Weights of a small masked image model.
Model: encoder norm layernorm, encoder patch size [8, 8], encoder layers 8.
Training: soap at rate 0.0029, 16600 steps.
Data: trained on crops of objects in photos (Visual Genome), 123503 training examples, 17.2 epochs.
Rows from block 3 of the decoder of a small masked image model, named by matrix and row number. Rows with one number belong to one neuron. Each number is 128 + 24 x the weight over its row's rms, rounded and kept within 0 to 255. All counts start at 0.
Before each neuron's rows are labels from the 100 images, of 14976, where the neuron reaches its highest value: "place" is the part of the image that holds the peak; "patch colour" is the nearest of a few named colours to the mean colour under the peak. Only what is clearly more common there than usual is listed. The data: crops of objects in photos (Visual Genome).
# fc1: MLP up (decoder.3.mlp.fc1.weight, 768x192), inputs 0-95
# fc2: MLP down (decoder.3.mlp.fc2.weight, 192x768, transposed), outputs 0-95

place: top left; middle left
patch colour: white
fc1.667 [133 174 118 126 122 120 123 132 122 155 124 151 134 103 106 142 155 132 119 141  97  88 121  97  92  96 117 135 161 118 143 177 124 148 169 119 128 132 156 126 152 121 159  97 137 102 124 112 155  88 128 121 134 155 139 103 134  79 147 133 127 125 129 165 138 159 147 133 128 139 128 147 163 117 107 124 130 127 153  76 123 131 132 124 161 128 179 146  94 191 118 164 131 154 135 113]
fc2.667 [135 169 101 119 117 120 114 146 121 125  96 135 170 124 129 137 107 145 126 155 114 146  78 146 157 155  77 133 173 142 137 136 119 170 166 123 124 108 157 128 133 136 124 139 148 130  80 133 124 131 130 142 108 129 139 148 126 122 117 116 132 140 106 131 111 134 128 117  75 140 142 134 154 153 148 154 100 111 141  95 140 124 126 103 127 152 140 192 119 158 100 129 147 140 101 122]

place: middle left
patch colour: black
fc1.453 [151 191 135 102 139 132 142 160 132 103  99 112 155 117 170 136  80 154  89 115 133 135 163 161 145 171  86 171 148 160 159 103 107 114 148 137 145 118 124 117 145  99 150 114 119  92 142  93 115 107 138 110  97 124 141 153 121 149 103 111 142 107 132  93 104 116 104 123 125 132 124 152 129 130 144 141 163 173 114  92 162 109 110 161 157  85 165 103 119 142  86 101 120 111 106 124]
fc2.453 [135 123 117 123 122 138 127 133 115 121 124 161 118 126  63 118 122 136 128 135 150  88 115 140 106 119 159 141 136 110 104 113 143 151 153 140 160 129 106 127 110 105 166  91 126  95 140 137 135  98 107 160 149 117 116 148 137 136 132 162  86 143 112 115 172 126 165 130  83 143 144 122 128 105 120 136 153 133 136 188 134 105 152 137 212 209 148 159 118 105 167 126  72 135 118 134]

place: middle left
patch colour: black
fc1.379 [129 165 135 116 162 140  97 112 146 120 110 127 110 125 163 113 114 122 120 138 110 148 139 145  76 156 105 190 168 156 161 178 151  94 134 127 169 122 105 114 144  54 139  86 152  80 130 138 115 124 122 133 107  94 100 150 127 172 153 131 114 120 127 134 140 112 125 134 134 132 139 107  92 189 153 125 125 164 100 125 109 104 135 130 147  90 132 143 127 165  98  86 171 105 141 120]
fc2.379 [145 101 109 115 134 150 145 117 123 116 116 158 101 111  62 147 137 155 144 115 133  78 170 103 137 184 168 137 157 108 132  98 175 168 121 138 156 149  90 136 127 112 136 101 109 102 159 102 139  68 151  93 101 114 105 111 158 122  96 113 109 142 119 175 148 116 138 153 126 168 108 102 145 112 126 151 153 112  94 116 128 116 148 131 153 148 167 143 101  96 103 106 119 103 121 116]

place: top centre
patch colour: white
fc1.115 [181  97 119 113 104 142 136 123 110 134 111 150 146 137 123 135 118 115 120 102 153 123 107 122 148 103 101 129 121 120 147 146 124 137 161 125 148 153  96 124 138 138 149 178 116 125 125 151 119 152 119  99 129 120 135 105 119 131 136  92  88 116 101  96 105 108  95  95  95 123 148  98 142 141  91 118 103 147 152 124 118 147 102 169 139 116 152 126 131 148 131 137 137 156 104  99]
fc2.115 [116 200 129 129 143 130 110 150 109 134 134  86 129  96 134 128 152 129 135 126  77  91 140 187  82 122 112 131 135 138 145 104 126 117 113 149 124 143 124 117  68 145 168 118 147 106  94 102 126  82 102 105 118 122 131 122 129 100 146 177 124 130 149 107 140 155 118 106 135 140 121 166 128 154 127 118 126 132 123 124 114  89 148  79 101 111  97 156 120 125 151 130 149 114  91 135]

place: top centre
patch colour: black
fc1.6 [ 94 139  96 148 105 146 106 123 128 108 132 141 146 137 104 115 104 151 132 148 124 116 130 124 140 116 106 139 131 166 153 158 137 124 159 148 112 116 120 148 142 146 101 190 113 130 137 110  80 150 147 129 158 148 112  84  98 124 115 128 120 135 125 131 147 114 135  91 142 129 155 102 157 127 141 170 115 146 156 150 127  88 141 111  98 134 154 119 139 137  90 122 123 119 150  89]
fc2.6 [136 154 120 119 150 108 132 131 124 141 125 110 102 115 159  84 119 181 120 116 121 147 109 123 121 135 158 137  81 115 138 122 130 144 148 143 143 133 125 135 127 153 139  70 160 113 113 154 122 112 133 108 102 112 138 152 152 134 120 120 101 130 124 133  66 129 178 143 109 152 147 114 124 113 112  99 141 117 117 146 137 132  86 171 179  94  88 142  87 130 163 133 158 178 168 124]

place: bottom right
patch colour: black
fc1.660 [188  54 119 119 112 125 136 168 136 156 186 150 185 143 139 147 156 122 135 135 193 141 147 137 121 135 144 123 132 161 137 140 121 141 110 105 131 158 123 133 138  86 143 117 145 102 132 134 220 147 118  57  68  91  76  80 110 121 147 115 155 126 159 151 123 112 129 170 142 115 120 146 128 133 133 149 133 145 170 134 155 152 123 121 152 126 151 136  97 157 123 109 150 120 147 112]
fc2.660 [237 200 153 144 104 146 144 141 129 118 170 144 178 121 137 126 110 170 116 135  77 122 105 141 154  91 108 121 121 135 114 135 149 159 120 134 153 107  95 130 127 123 129  93 156 151 110 124 205 222 122 111 119 149 132 135 101 128 134 152  77 124 158 134 154 109 131  99 104 117 103 136 138 142 127 140 134 127 128 136 126 134 121 111 111 137 111 138 188 102 138 131 115 129 108 151]

place: top left; bottom left
patch colour: white
fc1.758 [176 134 109 132 117 132  96 135 128 126 138 132 127 153  46 140 118 138 147 103  94 194 123 105 128 137 135 168 132 102 110 148 112 104 135 101 130 132 102 114 119 121 109 117  99 138 118 114 112 123 139  99 119  88 157 147 143 128 133  88 123 154 151  98 146 116 125 144 152 152 125 126 134 164 115 164 126 143 170 136 138 121 149  92 127 168 121 160 119 130 143 119 151 104 103 139]
fc2.758 [114 162 156  97 146 139 159 129 133 116  97 142 197 113 130 151 107 118 135 113 166 131 150 134 127 113 111 135 148 131 129 110 176 122 102 119 149 125 185 118 156 119 136 148  98 127  94 160 142 138 114 142 121 113 127 114 131 119 117 132 106 125 143 149 135 135 156 105 139  91 109 120 137  98 115  94 117 135 100 144  99 120 104 188 182 122 136  83 131 122 101 152 111 113 122 131]

place: middle left
patch colour: black
fc1.302 [136 150 123 146  95 107 161 183 138 139 136 160 140 142 120  87 109 121 146  94 145  96 115 119 126 111 111 146 133 133  97 133 106 121 132  90 141 139 133 136  91 143 103 145 110 163 141 172 120 125 169 106 133 137 147 110 160 155 157 141 108 100 190 136 116 121 120 104 155 149 106 143 113 139 102 148 117 125  96 110 145 132 130 114 143 164  87 131 139 134 121  97 105 142 129 130]
fc2.302 [145 109 103 108 141 114 134 135 116 113 134 122 143 143 138 116 114 154 133 144 143 117 152 127 108 156 101 126 135 121 162 138 172 148  95 139 124 152  98 121 134 103 141 124 146 136 128  98 110 155  99  91 115 108 134 143 105 154 121 113 156 155 170 117 126 121  74 123 133 104 107 108 115  98 141 134 135 168 131 157 151 120 192 179 114  90 172 116 161  90  85  98 114 123 134 161]

place: top left
patch colour: black
fc1.370 [102 101 146  87 114  75 142 188 119 143  97 146 152 112  66 106 127 140 142 107 139 105  92 122  95 112 123 130 100 113 138 126 132 132 145 104 141 131 104 121 104 141 149 100 103 176 153 142 132 155 139 141 171 176 140 173 157 151  82 142 113 113 134 108 140 161  89 104 125 142 160 165 126  88 102  98 114 134 152 158 142 141 131 146 124 121 113 151 105  85 145 119 127  95 161 110]
fc2.370 [ 84 111 119 129  98 124 144 139 122 121  91 124 155 113  82 147 109 165 104 123 131 126  86 113 162 122 145 121 127 119 133 153 165  84 121 148 143 114 133 131 148 118 150 132 139 126 140 146  65  95 117 116  82 128 120 127 135 150 131 135 129 129 126 142 119  89 137 155 112 143 146 102 121  98  96 123 132 107 144 116 130 123 179  96  94 144 139 122 180  72  75 125  75 118 118 128]

place: bottom right
patch colour: black
fc1.290 [109 158 124 106 110 139 151 110 135 215 106 139 112 125 144 101 110 111 141 137 123 141 124 182 156 140 151 160 114 130 124 107 135 142 155 137 159 151 134 135 158 112  60 109 140 133 136 136 109 136 148 112 137 134  95 126 129 135 128 140 122  86 132 129 132 107 151 146 118 119 121 184 147 132 144 157 129 144 145 153 138 137 103 110  91 170 189 116 157  98 113 127  91 100 112 116]
fc2.290 [146 127 105 108 109 120 132 121  68 121 109 112 133 142 129 153 106 182 128 117 141 152 128  81  79 115 130 125 134 120 114 129  81 121 113 151 148 127  96 128 136 133 164 112 154 139 159 122  95  97 140 137 109  99 140 130 141 132 148 132 125 116  72 103 132 132 132 124 168 127 121 138 139 117 137 122 131 157 140 158 135 133 126 102 105  83  62 116  95  69 137 143 143 155 136 113]

place: middle left
patch colour: white
fc1.764 [112 193 121 115 111 132 131 156  90 132 110 104 113 171 151 103 111 166 153 142 133 119 137 150 130  90 152 120 113 120 140 111 141 132 156  93 153 121  96 119 125 109 112 108 119 120 135 117 136 110 102 124 137 122 138 129 156 111 137 153 137 128 136 171 118  96 141 107 140 108 122 165 134 139 107 152 144 121 116 154 138  92 106 109 144 165 118 153 123 115 171 140 165 129 142 119]
fc2.764 [117  87 167 103 139 137 125 131 114 120 107 101 162 143 134 129 148 126 134 124 107 180 149 125 125 130 159 132 156 110  98 126 119 113 149 154 128 110 101 142 128 147 126 121  91 138 170 114 114 150 169 100 123 123 134 111 100 158 115 132 112 123 105 129 169 135 143  91 143  93  95 149 123  91 123 134 121 142 152 137 139 171 162 126 104  74 145  95 128  92 136 117 119 109 128 104]

place: top centre; top right
patch colour: black
fc1.116 [ 95  96 127 121 103 104 112  66  87 122 112 143 121 144 115 102 113 135 141 113  98 164 140 142 167 107 111 138 139  93 115 100 123  95 136 101 108 124 122 100  98  91 116 130 139 161  86 122 100 123  80 112 170 112 153 128 129 143  87 137 120 169 138 114 164 114  72 145 116 148  65 107 112 125 133 125 154  94 112 139 130 103 132 115 106 159 140  92 135  69  92  85 124 129  93  85]
fc2.116 [118 131 126 108 158 112 138 114 122 124 123 110 212 138 154 140 120 147  89 142 144 149 144 136 125 102 146 114 122 116 123 113 139 142 153 148 146 116 141 145 144 123 118 162 115 149 128 146 127 120 137 136  79 124 124 134 142 141 111 100 152 127 124 116 153 146 127 121  83 150 162 149 101  72 118 142 150 134 162 117 138 121 126 150 150 114 120 122 103 179 173 144  93 107 132  92]

place: middle left
patch colour: white
fc1.41 [ 83 146 146 174 102 130 122 179 125 144 122 152 161 121 107  98  91 103 108 103  82 122 127 109 105 132 121 165 128 140 109 125  92 126 115 103 137 131 146 132  97 146  81 123 105 146 119 160 146 120 161 111 128 100 152 122 149 177 141 146 106 146 160 106 145 127 129 108 130 187 141 141 136 136 121 169 122 140 133  73 143 135 143  98 163 150 102 162 115 151 132  89 108 133 167 118]
fc2.41 [162 121  81  68 128 126 133 126 147 112 142 130 144 142 130 140 116 177 115 133 158 125 119  98 126 101 166 120 166 127 115 143 133 137 146 158 132 131 128 121 131 116 135 137 131 146 127 120  88 144  96  95 131 112 139 116 132 159 131 140 144 127 137 130 144 121  66  88 134  58 130 119 102 103 127 107 110 162  87 152 137 117 140 134  66 108 152 116 146 110  97 133  93 102 142 188]

place: top left
patch colour: white
fc1.68 [113 137 137 138 139  95  83 126 127  87 123 144 129 127 146 111 134 147 133 123 144 117 143 140 142  84 153 169 189 105 147 153 134  91 157 118 108 152 151 100 105 123 121 148 135 107 147 100 143 110 119 114 119 101 131 108 134 115  90 124 164 146 136 127 128 119 113  89 132 101 165 108 147 113 120 130 117 110 144 110 132 128 131 169 110 136 153 159 140  70 101 139 151 161 151  58]
fc2.68 [118  91 136 114  94 112 149 102 157 131 126 136 134 138 130 153 116 164 133 139 107 134 130 136 124 108 115 124  97 129 123  76 139 114 139 124 130 118 151 119 137 158 126 134 116  98 166 150 145 112 116  98 121 142 129 151 103  94 136 102 118 143 121 151 138 134 161 138  80 105 183 133 109 171 174 147 142 101  96  89 133 127  65 128 116 173  72 159 105 140 148 127  98 139 128 143]