{
  "model": "masked image model",
  "mask_ratio": 0.75,
  "encoder_fused_qkv": true,
  "encoder_layers": 8,
  "decoder_layers": 6,
  "init": "torch_default",
  "optimizer": "soap",
  "shampoo_beta": 0.95,
  "precondition_frequency": 50,
  "one_sided": true,
  "batch_size": 128,
  "lr_schedule": "poly",
  "final_lr_fraction": 0,
  "warmup_steps": 1660,
  "weight_decay": 0.07
}
Rows from block 2 of the decoder of a small masked image model, named by matrix and row number. Rows with one number belong to one neuron. Each number is 128 + 32 x the weight over its row's rms, rounded and kept within 0 to 255. All counts start at 0. After the name is the row's rms in percent of the matrix's.
After each neuron's rows are labels from the 100 images, of 14976, where the neuron reaches its highest value: "patch colour" is the nearest of a few named colours to the mean colour under the peak. Only what is clearly more common there than usual is listed. The data: crops of objects in photos (Visual Genome). In brackets: how many of the 100.
# fc1: MLP up (decoder.2.mlp.fc1.weight, 768x192), inputs 39-77
# fc2: MLP down (decoder.2.mlp.fc2.weight, 192x768, transposed), outputs 39-77

fc1.594 107 [ 84 111  68  95  90 182 160 153  97 145 147  99 132 124 105 130 148  84 175  28 107 131 110 102 113 151  98 112 142 130  66 139 152 146 120 169 165 120 168]
fc2.594 105 [162 121 157  78 118 127 121 107 111 134 102 132 118 156 140 127 152 104 100 186 107 141  93 112 215 151 121 129 171 148 154 104 156 114 109  97 119 172 122]
patch colour: white (39)

fc1.115 091 [142  54 152  79 107 136 128 179 144  74 107 119 125  67  77 101 122 142  72 140 184 169 120 111 113  79 125 121 143 130 132 140  85 110 188 182 152 151 167]
fc2.115 086 [194  88 148 135 187 156 172  85  97 151 109 108 150 157 120 158 146 110 169  85 136 120 109 128 119 171 117 130 154 150 145 119 186  88 149  92 135 117 126]
patch colour: black (50)

fc1.425 103 [151  54  98 111 141 117  24 160 160 144 109 168 134 124 209 161 131 162 131 139  94 164 159 187 175 148  60 137 120 151 122 166 126 104 156  81 120  77 164]
fc2.425 096 [ 71 145 117 133 129 160 153  87 115 116 132  68 123 134 151  65  93 170  98 185  98 203 161 143 111 135 149 132 138  93 139  58 171 142 129 119 132  97 135]
patch colour: black (54)

fc1.393 088 [133  27  67 126  89 184 118 107 124  95 117 115 123 101  87  94 186 153 148  98 157 126  84 176 168 169 113 144 116 127 171 213 128 143  92 100  75 110 105]
fc2.393 082 [164 170 156 148 117 143 183  90 167 133 180 146 155 195 151 130  85 144 131  98  64 143 132 119  84 103 123 105 105 117 123  44  98 121 141 151 143 180  68]
patch colour: white (87)

fc1.711 104 [119 188 133 143 153  98 167  44  81 135  83 132  96 134 109 170 123 130 145  53 173 146  90  97  92 135 112 123 123 181 179 139 124 142 140 127 163  40  79]
fc2.711 116 [134 138  97 131 150 118  96 200  48 116 172 104 139  70 135  52 121 101 158  96 111  69 139 151 141  95  84 111 123 128  62 176 144  86 120 131 108 211  88]
patch colour: black (65)

fc1.386 087 [170 144 219 152 121 118 138  97 161 124 122 158 125 157 178  96 155  86  92 113 151 148  87 102 105 120  94 116 123 133 148 163  82 139 119 103  84 183 170]
fc2.386 091 [105 134 113  84 157 101 179 176 117 135 104 113  92 123  99  97 156 128 113 118 144  88 151 111 146 130 157  80 129 175 112 166 139 101 131 131 118  60 166]
patch colour: white (58)

fc1.713 080 [123  91 118 148 149 146 164 124 113 167 124  89 103 215 123 134 104 136 145 136 125 118 129 101 179 161 112 146 123 156 124 173 112 131  73 144 116 123 156]
fc2.713 105 [101 133 130 129 183 126 139  90 110 109 118  65 154 110  99 174 175 132  82 148 123 133 163  85  98 110 134 146 119 103 146 123 160 139 138 105 120 143 138]
patch colour: white (32)

fc1.149 098 [ 96  90 136 133  90 126 132 159 145 141 119 142  70 116 100 130  81 142 104 176 122 110 146  80 115 127 114 107 112  88 130 107 102 100 156 146  97 142 100]
fc2.149 110 [180 109 106 155 175 124 136 104 113 164 102 100 169 163 110 148 127 148 118 109 149  40 143 140 144 188 139 141 119 143 172 173 116 173 113 137 115  85 113]
patch colour: white (58)

fc1.622 103 [162 104 178 123  83 138 155 136 162 133 128  61 128  85 143 126 140  76 164  50 131 141 101 150 104 159 110 143 137 149 144 136 101 104 106 139 164  55 169]
fc2.622 104 [166 115 124 126 109 111 170 113 131 139 115  93 100 184 139 100 111 135 126 105  86  67 167 134 145 180 114 104 132 132 107  94 170 128 116 115 126 200 109]
patch colour: white (84)

fc1.153 098 [188 127 172 132 181 169 176  73 156 111 136 144 129  98 144 157 149 115 107 155 135 107 109 118 129 142  94 152 161 125 149 136 191 129  60 133 157 173  83]
fc2.153 088 [144 164 145 139 150 125 106 152 154 116 110 146 135  57 129 147 141 136 140 118  76 158 135 146 150 167  98 130 104 221 145 174 152 105 101 126 118  78 179]
patch colour: white (43)

fc1.688 089 [124  77 143  43 120 113 138 171 148 153 114 147  72 134 148 167 108 149 155 189 189 105 171 167 113 148 126  73 122 145  82 147  90  99 175  79 127 156  94]
fc2.688 101 [151 105 144 171 162 146  93 140 168 122 139 160 105 122 119  83 215 152  92  92 187 115 176  49 204 155 127 100 145 117 143 167  54 129  82  77 125 100 155]
patch colour: white (61)

fc1.121 079 [112  18 130 129 166  64 133 152  53 123 152 132 152 191 103 155 132 132  91  95 169 143 129 121 187  92 162 120 109 100  87 164 157 118 147 198 101 143 184]
fc2.121 084 [ 50  54 152 116 152  97  70 192 113 101  81 138 128 199 102  73 162 128 104 154 175 138 150 127 178 156 148 183 115  66 129 148 115  99 143 131 123 108 110]
patch colour: black (69)

fc1.613 110 [129  68 137 121 135 144 132 103 116 185 152 165 101 122 139 124  90  94 118 109 122  73 102 168 139 172  74 106 111  82 110  98 140 112 151  88 170  52 108]
fc2.613 115 [115 171 128 137 100 135  81 148  85  78 110 118  46 178 107 120 143 136 121 157  98 178 163  84  61 111 107  98 124 142 121 141 128 136 134 129 145 211 169]
patch colour: black (50)

fc1.493 094 [148 151 144 117 126 112  91 126 135 212 103 187 118 175 190 191  92 154 135 173 140 129  66 149 124  85  86 116 149 155 118 121 106  99 158 138 129 168 144]
fc2.493 106 [126  75 101 150 158 139  75 220  87  60  49  69  63  85 110  66 124 113  56  96 182  77 159 158  90  95  99 168 105 164 121 133 128  95 142 143 117 133 118]
patch colour: white (26)

fc1.385 093 [102  62 109  88 156 146 129 128 114  93 199  96  66  88 163 108  70 111  63 181  68 157 139  98  77  98 129 114 102  83 183 163 135 107 120 105 137 153 104]
fc2.385 087 [166  87 129 100 166 156  83  90 134 144 128  41  89 120 133 101 158 149 127 135 139 197 150 182 142 158 119 123 127 162  92 201 175 123 145  89 159 173 165]
patch colour: white (55)

fc1.185 086 [125  92 178 148 167  70  56 111  87 170 149 180 133 186 189 120 150 142  62  33 143 157  79 136 131 131 148 136 102 129 173 180 135 108 168 167 179 118 117]
fc2.185 098 [179 117 115  87 211 128 141 172 137 179 164 155 187 144 150 213 141 128 154 129 141 133 110 116 100  29 113 137 135 186  80 146 185 107 130 141  99 150 105]
patch colour: black (51)

fc1.756 101 [185 144 134 112 142 170 113 107  53 107 109 134 183 139  86 141 194 124 147 199 186 106 121 152 130 153 133 155 169 157  70 145 146 110 100  97 136 136 138]
fc2.756 093 [ 65 124 114 127 146 127 106  85 101 100 106  86 166 172 139 113 217 198 160 159 117 128  99 107 187 172  94 135 143 123 168 151 198 110 126 166 119 145 125]
patch colour: white (31)

fc1.606 099 [ 72 116 165 138 122 123 114 149 131 143 135 168 143 143 138 182 125 152  69 133  79 107  99 134 174 158 144 150 132 120 108 119 122 138 142  79 111 182  84]
fc2.606 088 [204 138 157 108 135  72 137 126 126 113 104  85 217  88 126 118 145 122  89 118 189 139 138  37 131 105 135 151 130 150 116 148  93 145 127 121 139  69 148]
patch colour: white (39)

fc1.414 123 [109  54  99 150 136 159 134 121 140 137  84 138 171  93 112 158 142 165 139 108 123  94 115 146 157 136  86 143 127 111  82  95 172 141 181  69 145 108 123]
fc2.414 110 [ 86  99 106 151 155 148 140 125 160 147 173 105 120 175 160 143  92 109 160 103 112 141 153 103 111 112 129 153 123 159 160 176  61  92 123 166 120 147 127]
patch colour: white (68)

fc1.405 098 [113 100 203 130 114  52 103 114 116 138  92 156 112 189 139 105 184  95 136  99 114 141  92 174 163  76 160 111 101 149 135 139 164 165 117 158 102 104 161]
fc2.405 104 [167 130 162 123  67 103 108 163 140 146 180 139  71 154 115 168 143  99  95 111 119 138 129 104 140  76 126  79 141 173 114  65 128  75 168 130 129 186 123]
patch colour: white (40)

fc1.411 104 [104  91 157 131 155 141 120 124 140 169 137 155 111 177 139 119 137 117 151 134 166 129 100 168 126 119 149 141 130 123 142 152 121 118 124 136 140 120 132]
fc2.411 084 [145 181 129 113  93 123 182 129 194 100 138  96 142 140  97 196 142 121 154 153 157 170 126  88 177 121 115  65 106 125 165 137 174 171 157 131 123 160 120]
patch colour: black (76)

fc1.341 090 [ 96 132 164 118 178  87 118 155 117 126 144 119  69 168 187 146 127 133 181 225 112 153  78 103 100  89 135 115 165  89 114  96  57 110 128 121 155 141 146]
fc2.341 096 [ 70 136 131 137 183  98 135 116 140 195  76  59 113 134 112 154 191 111 174 159 193 145 170 135 238 129  96  91 138 140 101 146 218 103 125  90 106 104 184]
patch colour: white (25)

fc1.738 092 [113  91  60 100 164 148 140 120 115 133 133 146  71 111 152 138 146 145  56 107 119 163 104 132 155 102  84 126 130 127 124  90 157  87 175 173 118 115 137]
fc2.738 097 [132  93 155  96 196 125 125 113 162 134  85  96 177 203 177 144 107 134 150 140 142 106 148 183 136 188 123 193 139 174 117  80 104 145 133 120 120 157 134]
patch colour: black (57)

fc1.364 078 [132 142 199 136 144 134 131  83 116 120 132 144 119 149 140  75 140  91 136 184 142 115  81  71 150 114 136 108 201 135  98 103  92 133 128 107 124 175 160]
fc2.364 077 [126 104 139  96 181  95 110 178 169 140 111 105 135  57 127 130 122 153  95 109 144  90 108 106 153 171 120  94 136 106 155 179 174 124 125 159 141  39 149]
patch colour: white (30)

fc1.352 098 [109  96 150  88 111 106  77 148 162 181  50 136 160 129 128 197  90 117 140 108 184 117 124 141 166 111 107 102 147 115 148 144 134 129 116 149 114 149 140]
fc2.352 087 [123 131 128 107 179 135 169 105  77 114 145  90  52  89 125 119 182 156 137  94 165  77 104 112 130 180 115 112 124 143 126  95  86 125 118  94 107  31 142]
patch colour: white (52)

fc1.610 104 [ 82  89 125 112 118 133 114 184  89 123 147 127  94 162 156  92 132 149 144 116 170 146 140 179 179 105 115 139 126 197  66 132  82  81 125 173 145 174 166]
fc2.610 112 [169 114  94  75  79 148 127 150 156  77 130 202 149 130 116 118 131 118 147 113 155 127 108 135  26 142 133 149 155  39 134 118 183 107 116 154  92 138  58]
patch colour: black (53)

fc1.234 097 [145  77 111 125 110  90 107 172 142 159 114 186 127 153 136  45 107 128 147 116 131  91  78 122 140 163  95 107 115 100 120 140 115 132 174 134  84  58 127]
fc2.234 100 [100  88 115  74  75 127 179 125 113 100 123  90  93 127 156 179  92 139 158 121 104 156 147 153  73 142  98 100 137 167 120 170 131 165 184 116 110 211 123]
patch colour: black (68)

fc1.55 087 [196 182 193 123 127 118 183 139 129  87 118 135 139 215 160  80 138 161 171 196 126 133 105  71 102  72 114 115 135 177  87 127  80 153 106 112 134 142 184]
fc2.55 091 [122  95 149 118 189 103 138 128 112 209  77 106  62 156 134 109 181 142 157 159 181  82 162 131 166 153 108 166 163 114 125 106 151 107 104 131 119 112 136]
patch colour: white (52)

fc1.649 112 [123 116 138 124  80 150 114 102  92  65 151 163 124 157 113  69 195 134 108 181 113 128 121 106 186  82 120 106 134 131 135 117 148  89  95 170 134 172 190]
fc2.649 105 [198 110 101 122  98 152 123 149 183 148 101 131 146 133 107 133  54 130 150 131 103 128 126 157 107 166 124  60  81 164  92 155  90 122 135  97 138 159 124]
patch colour: white (27)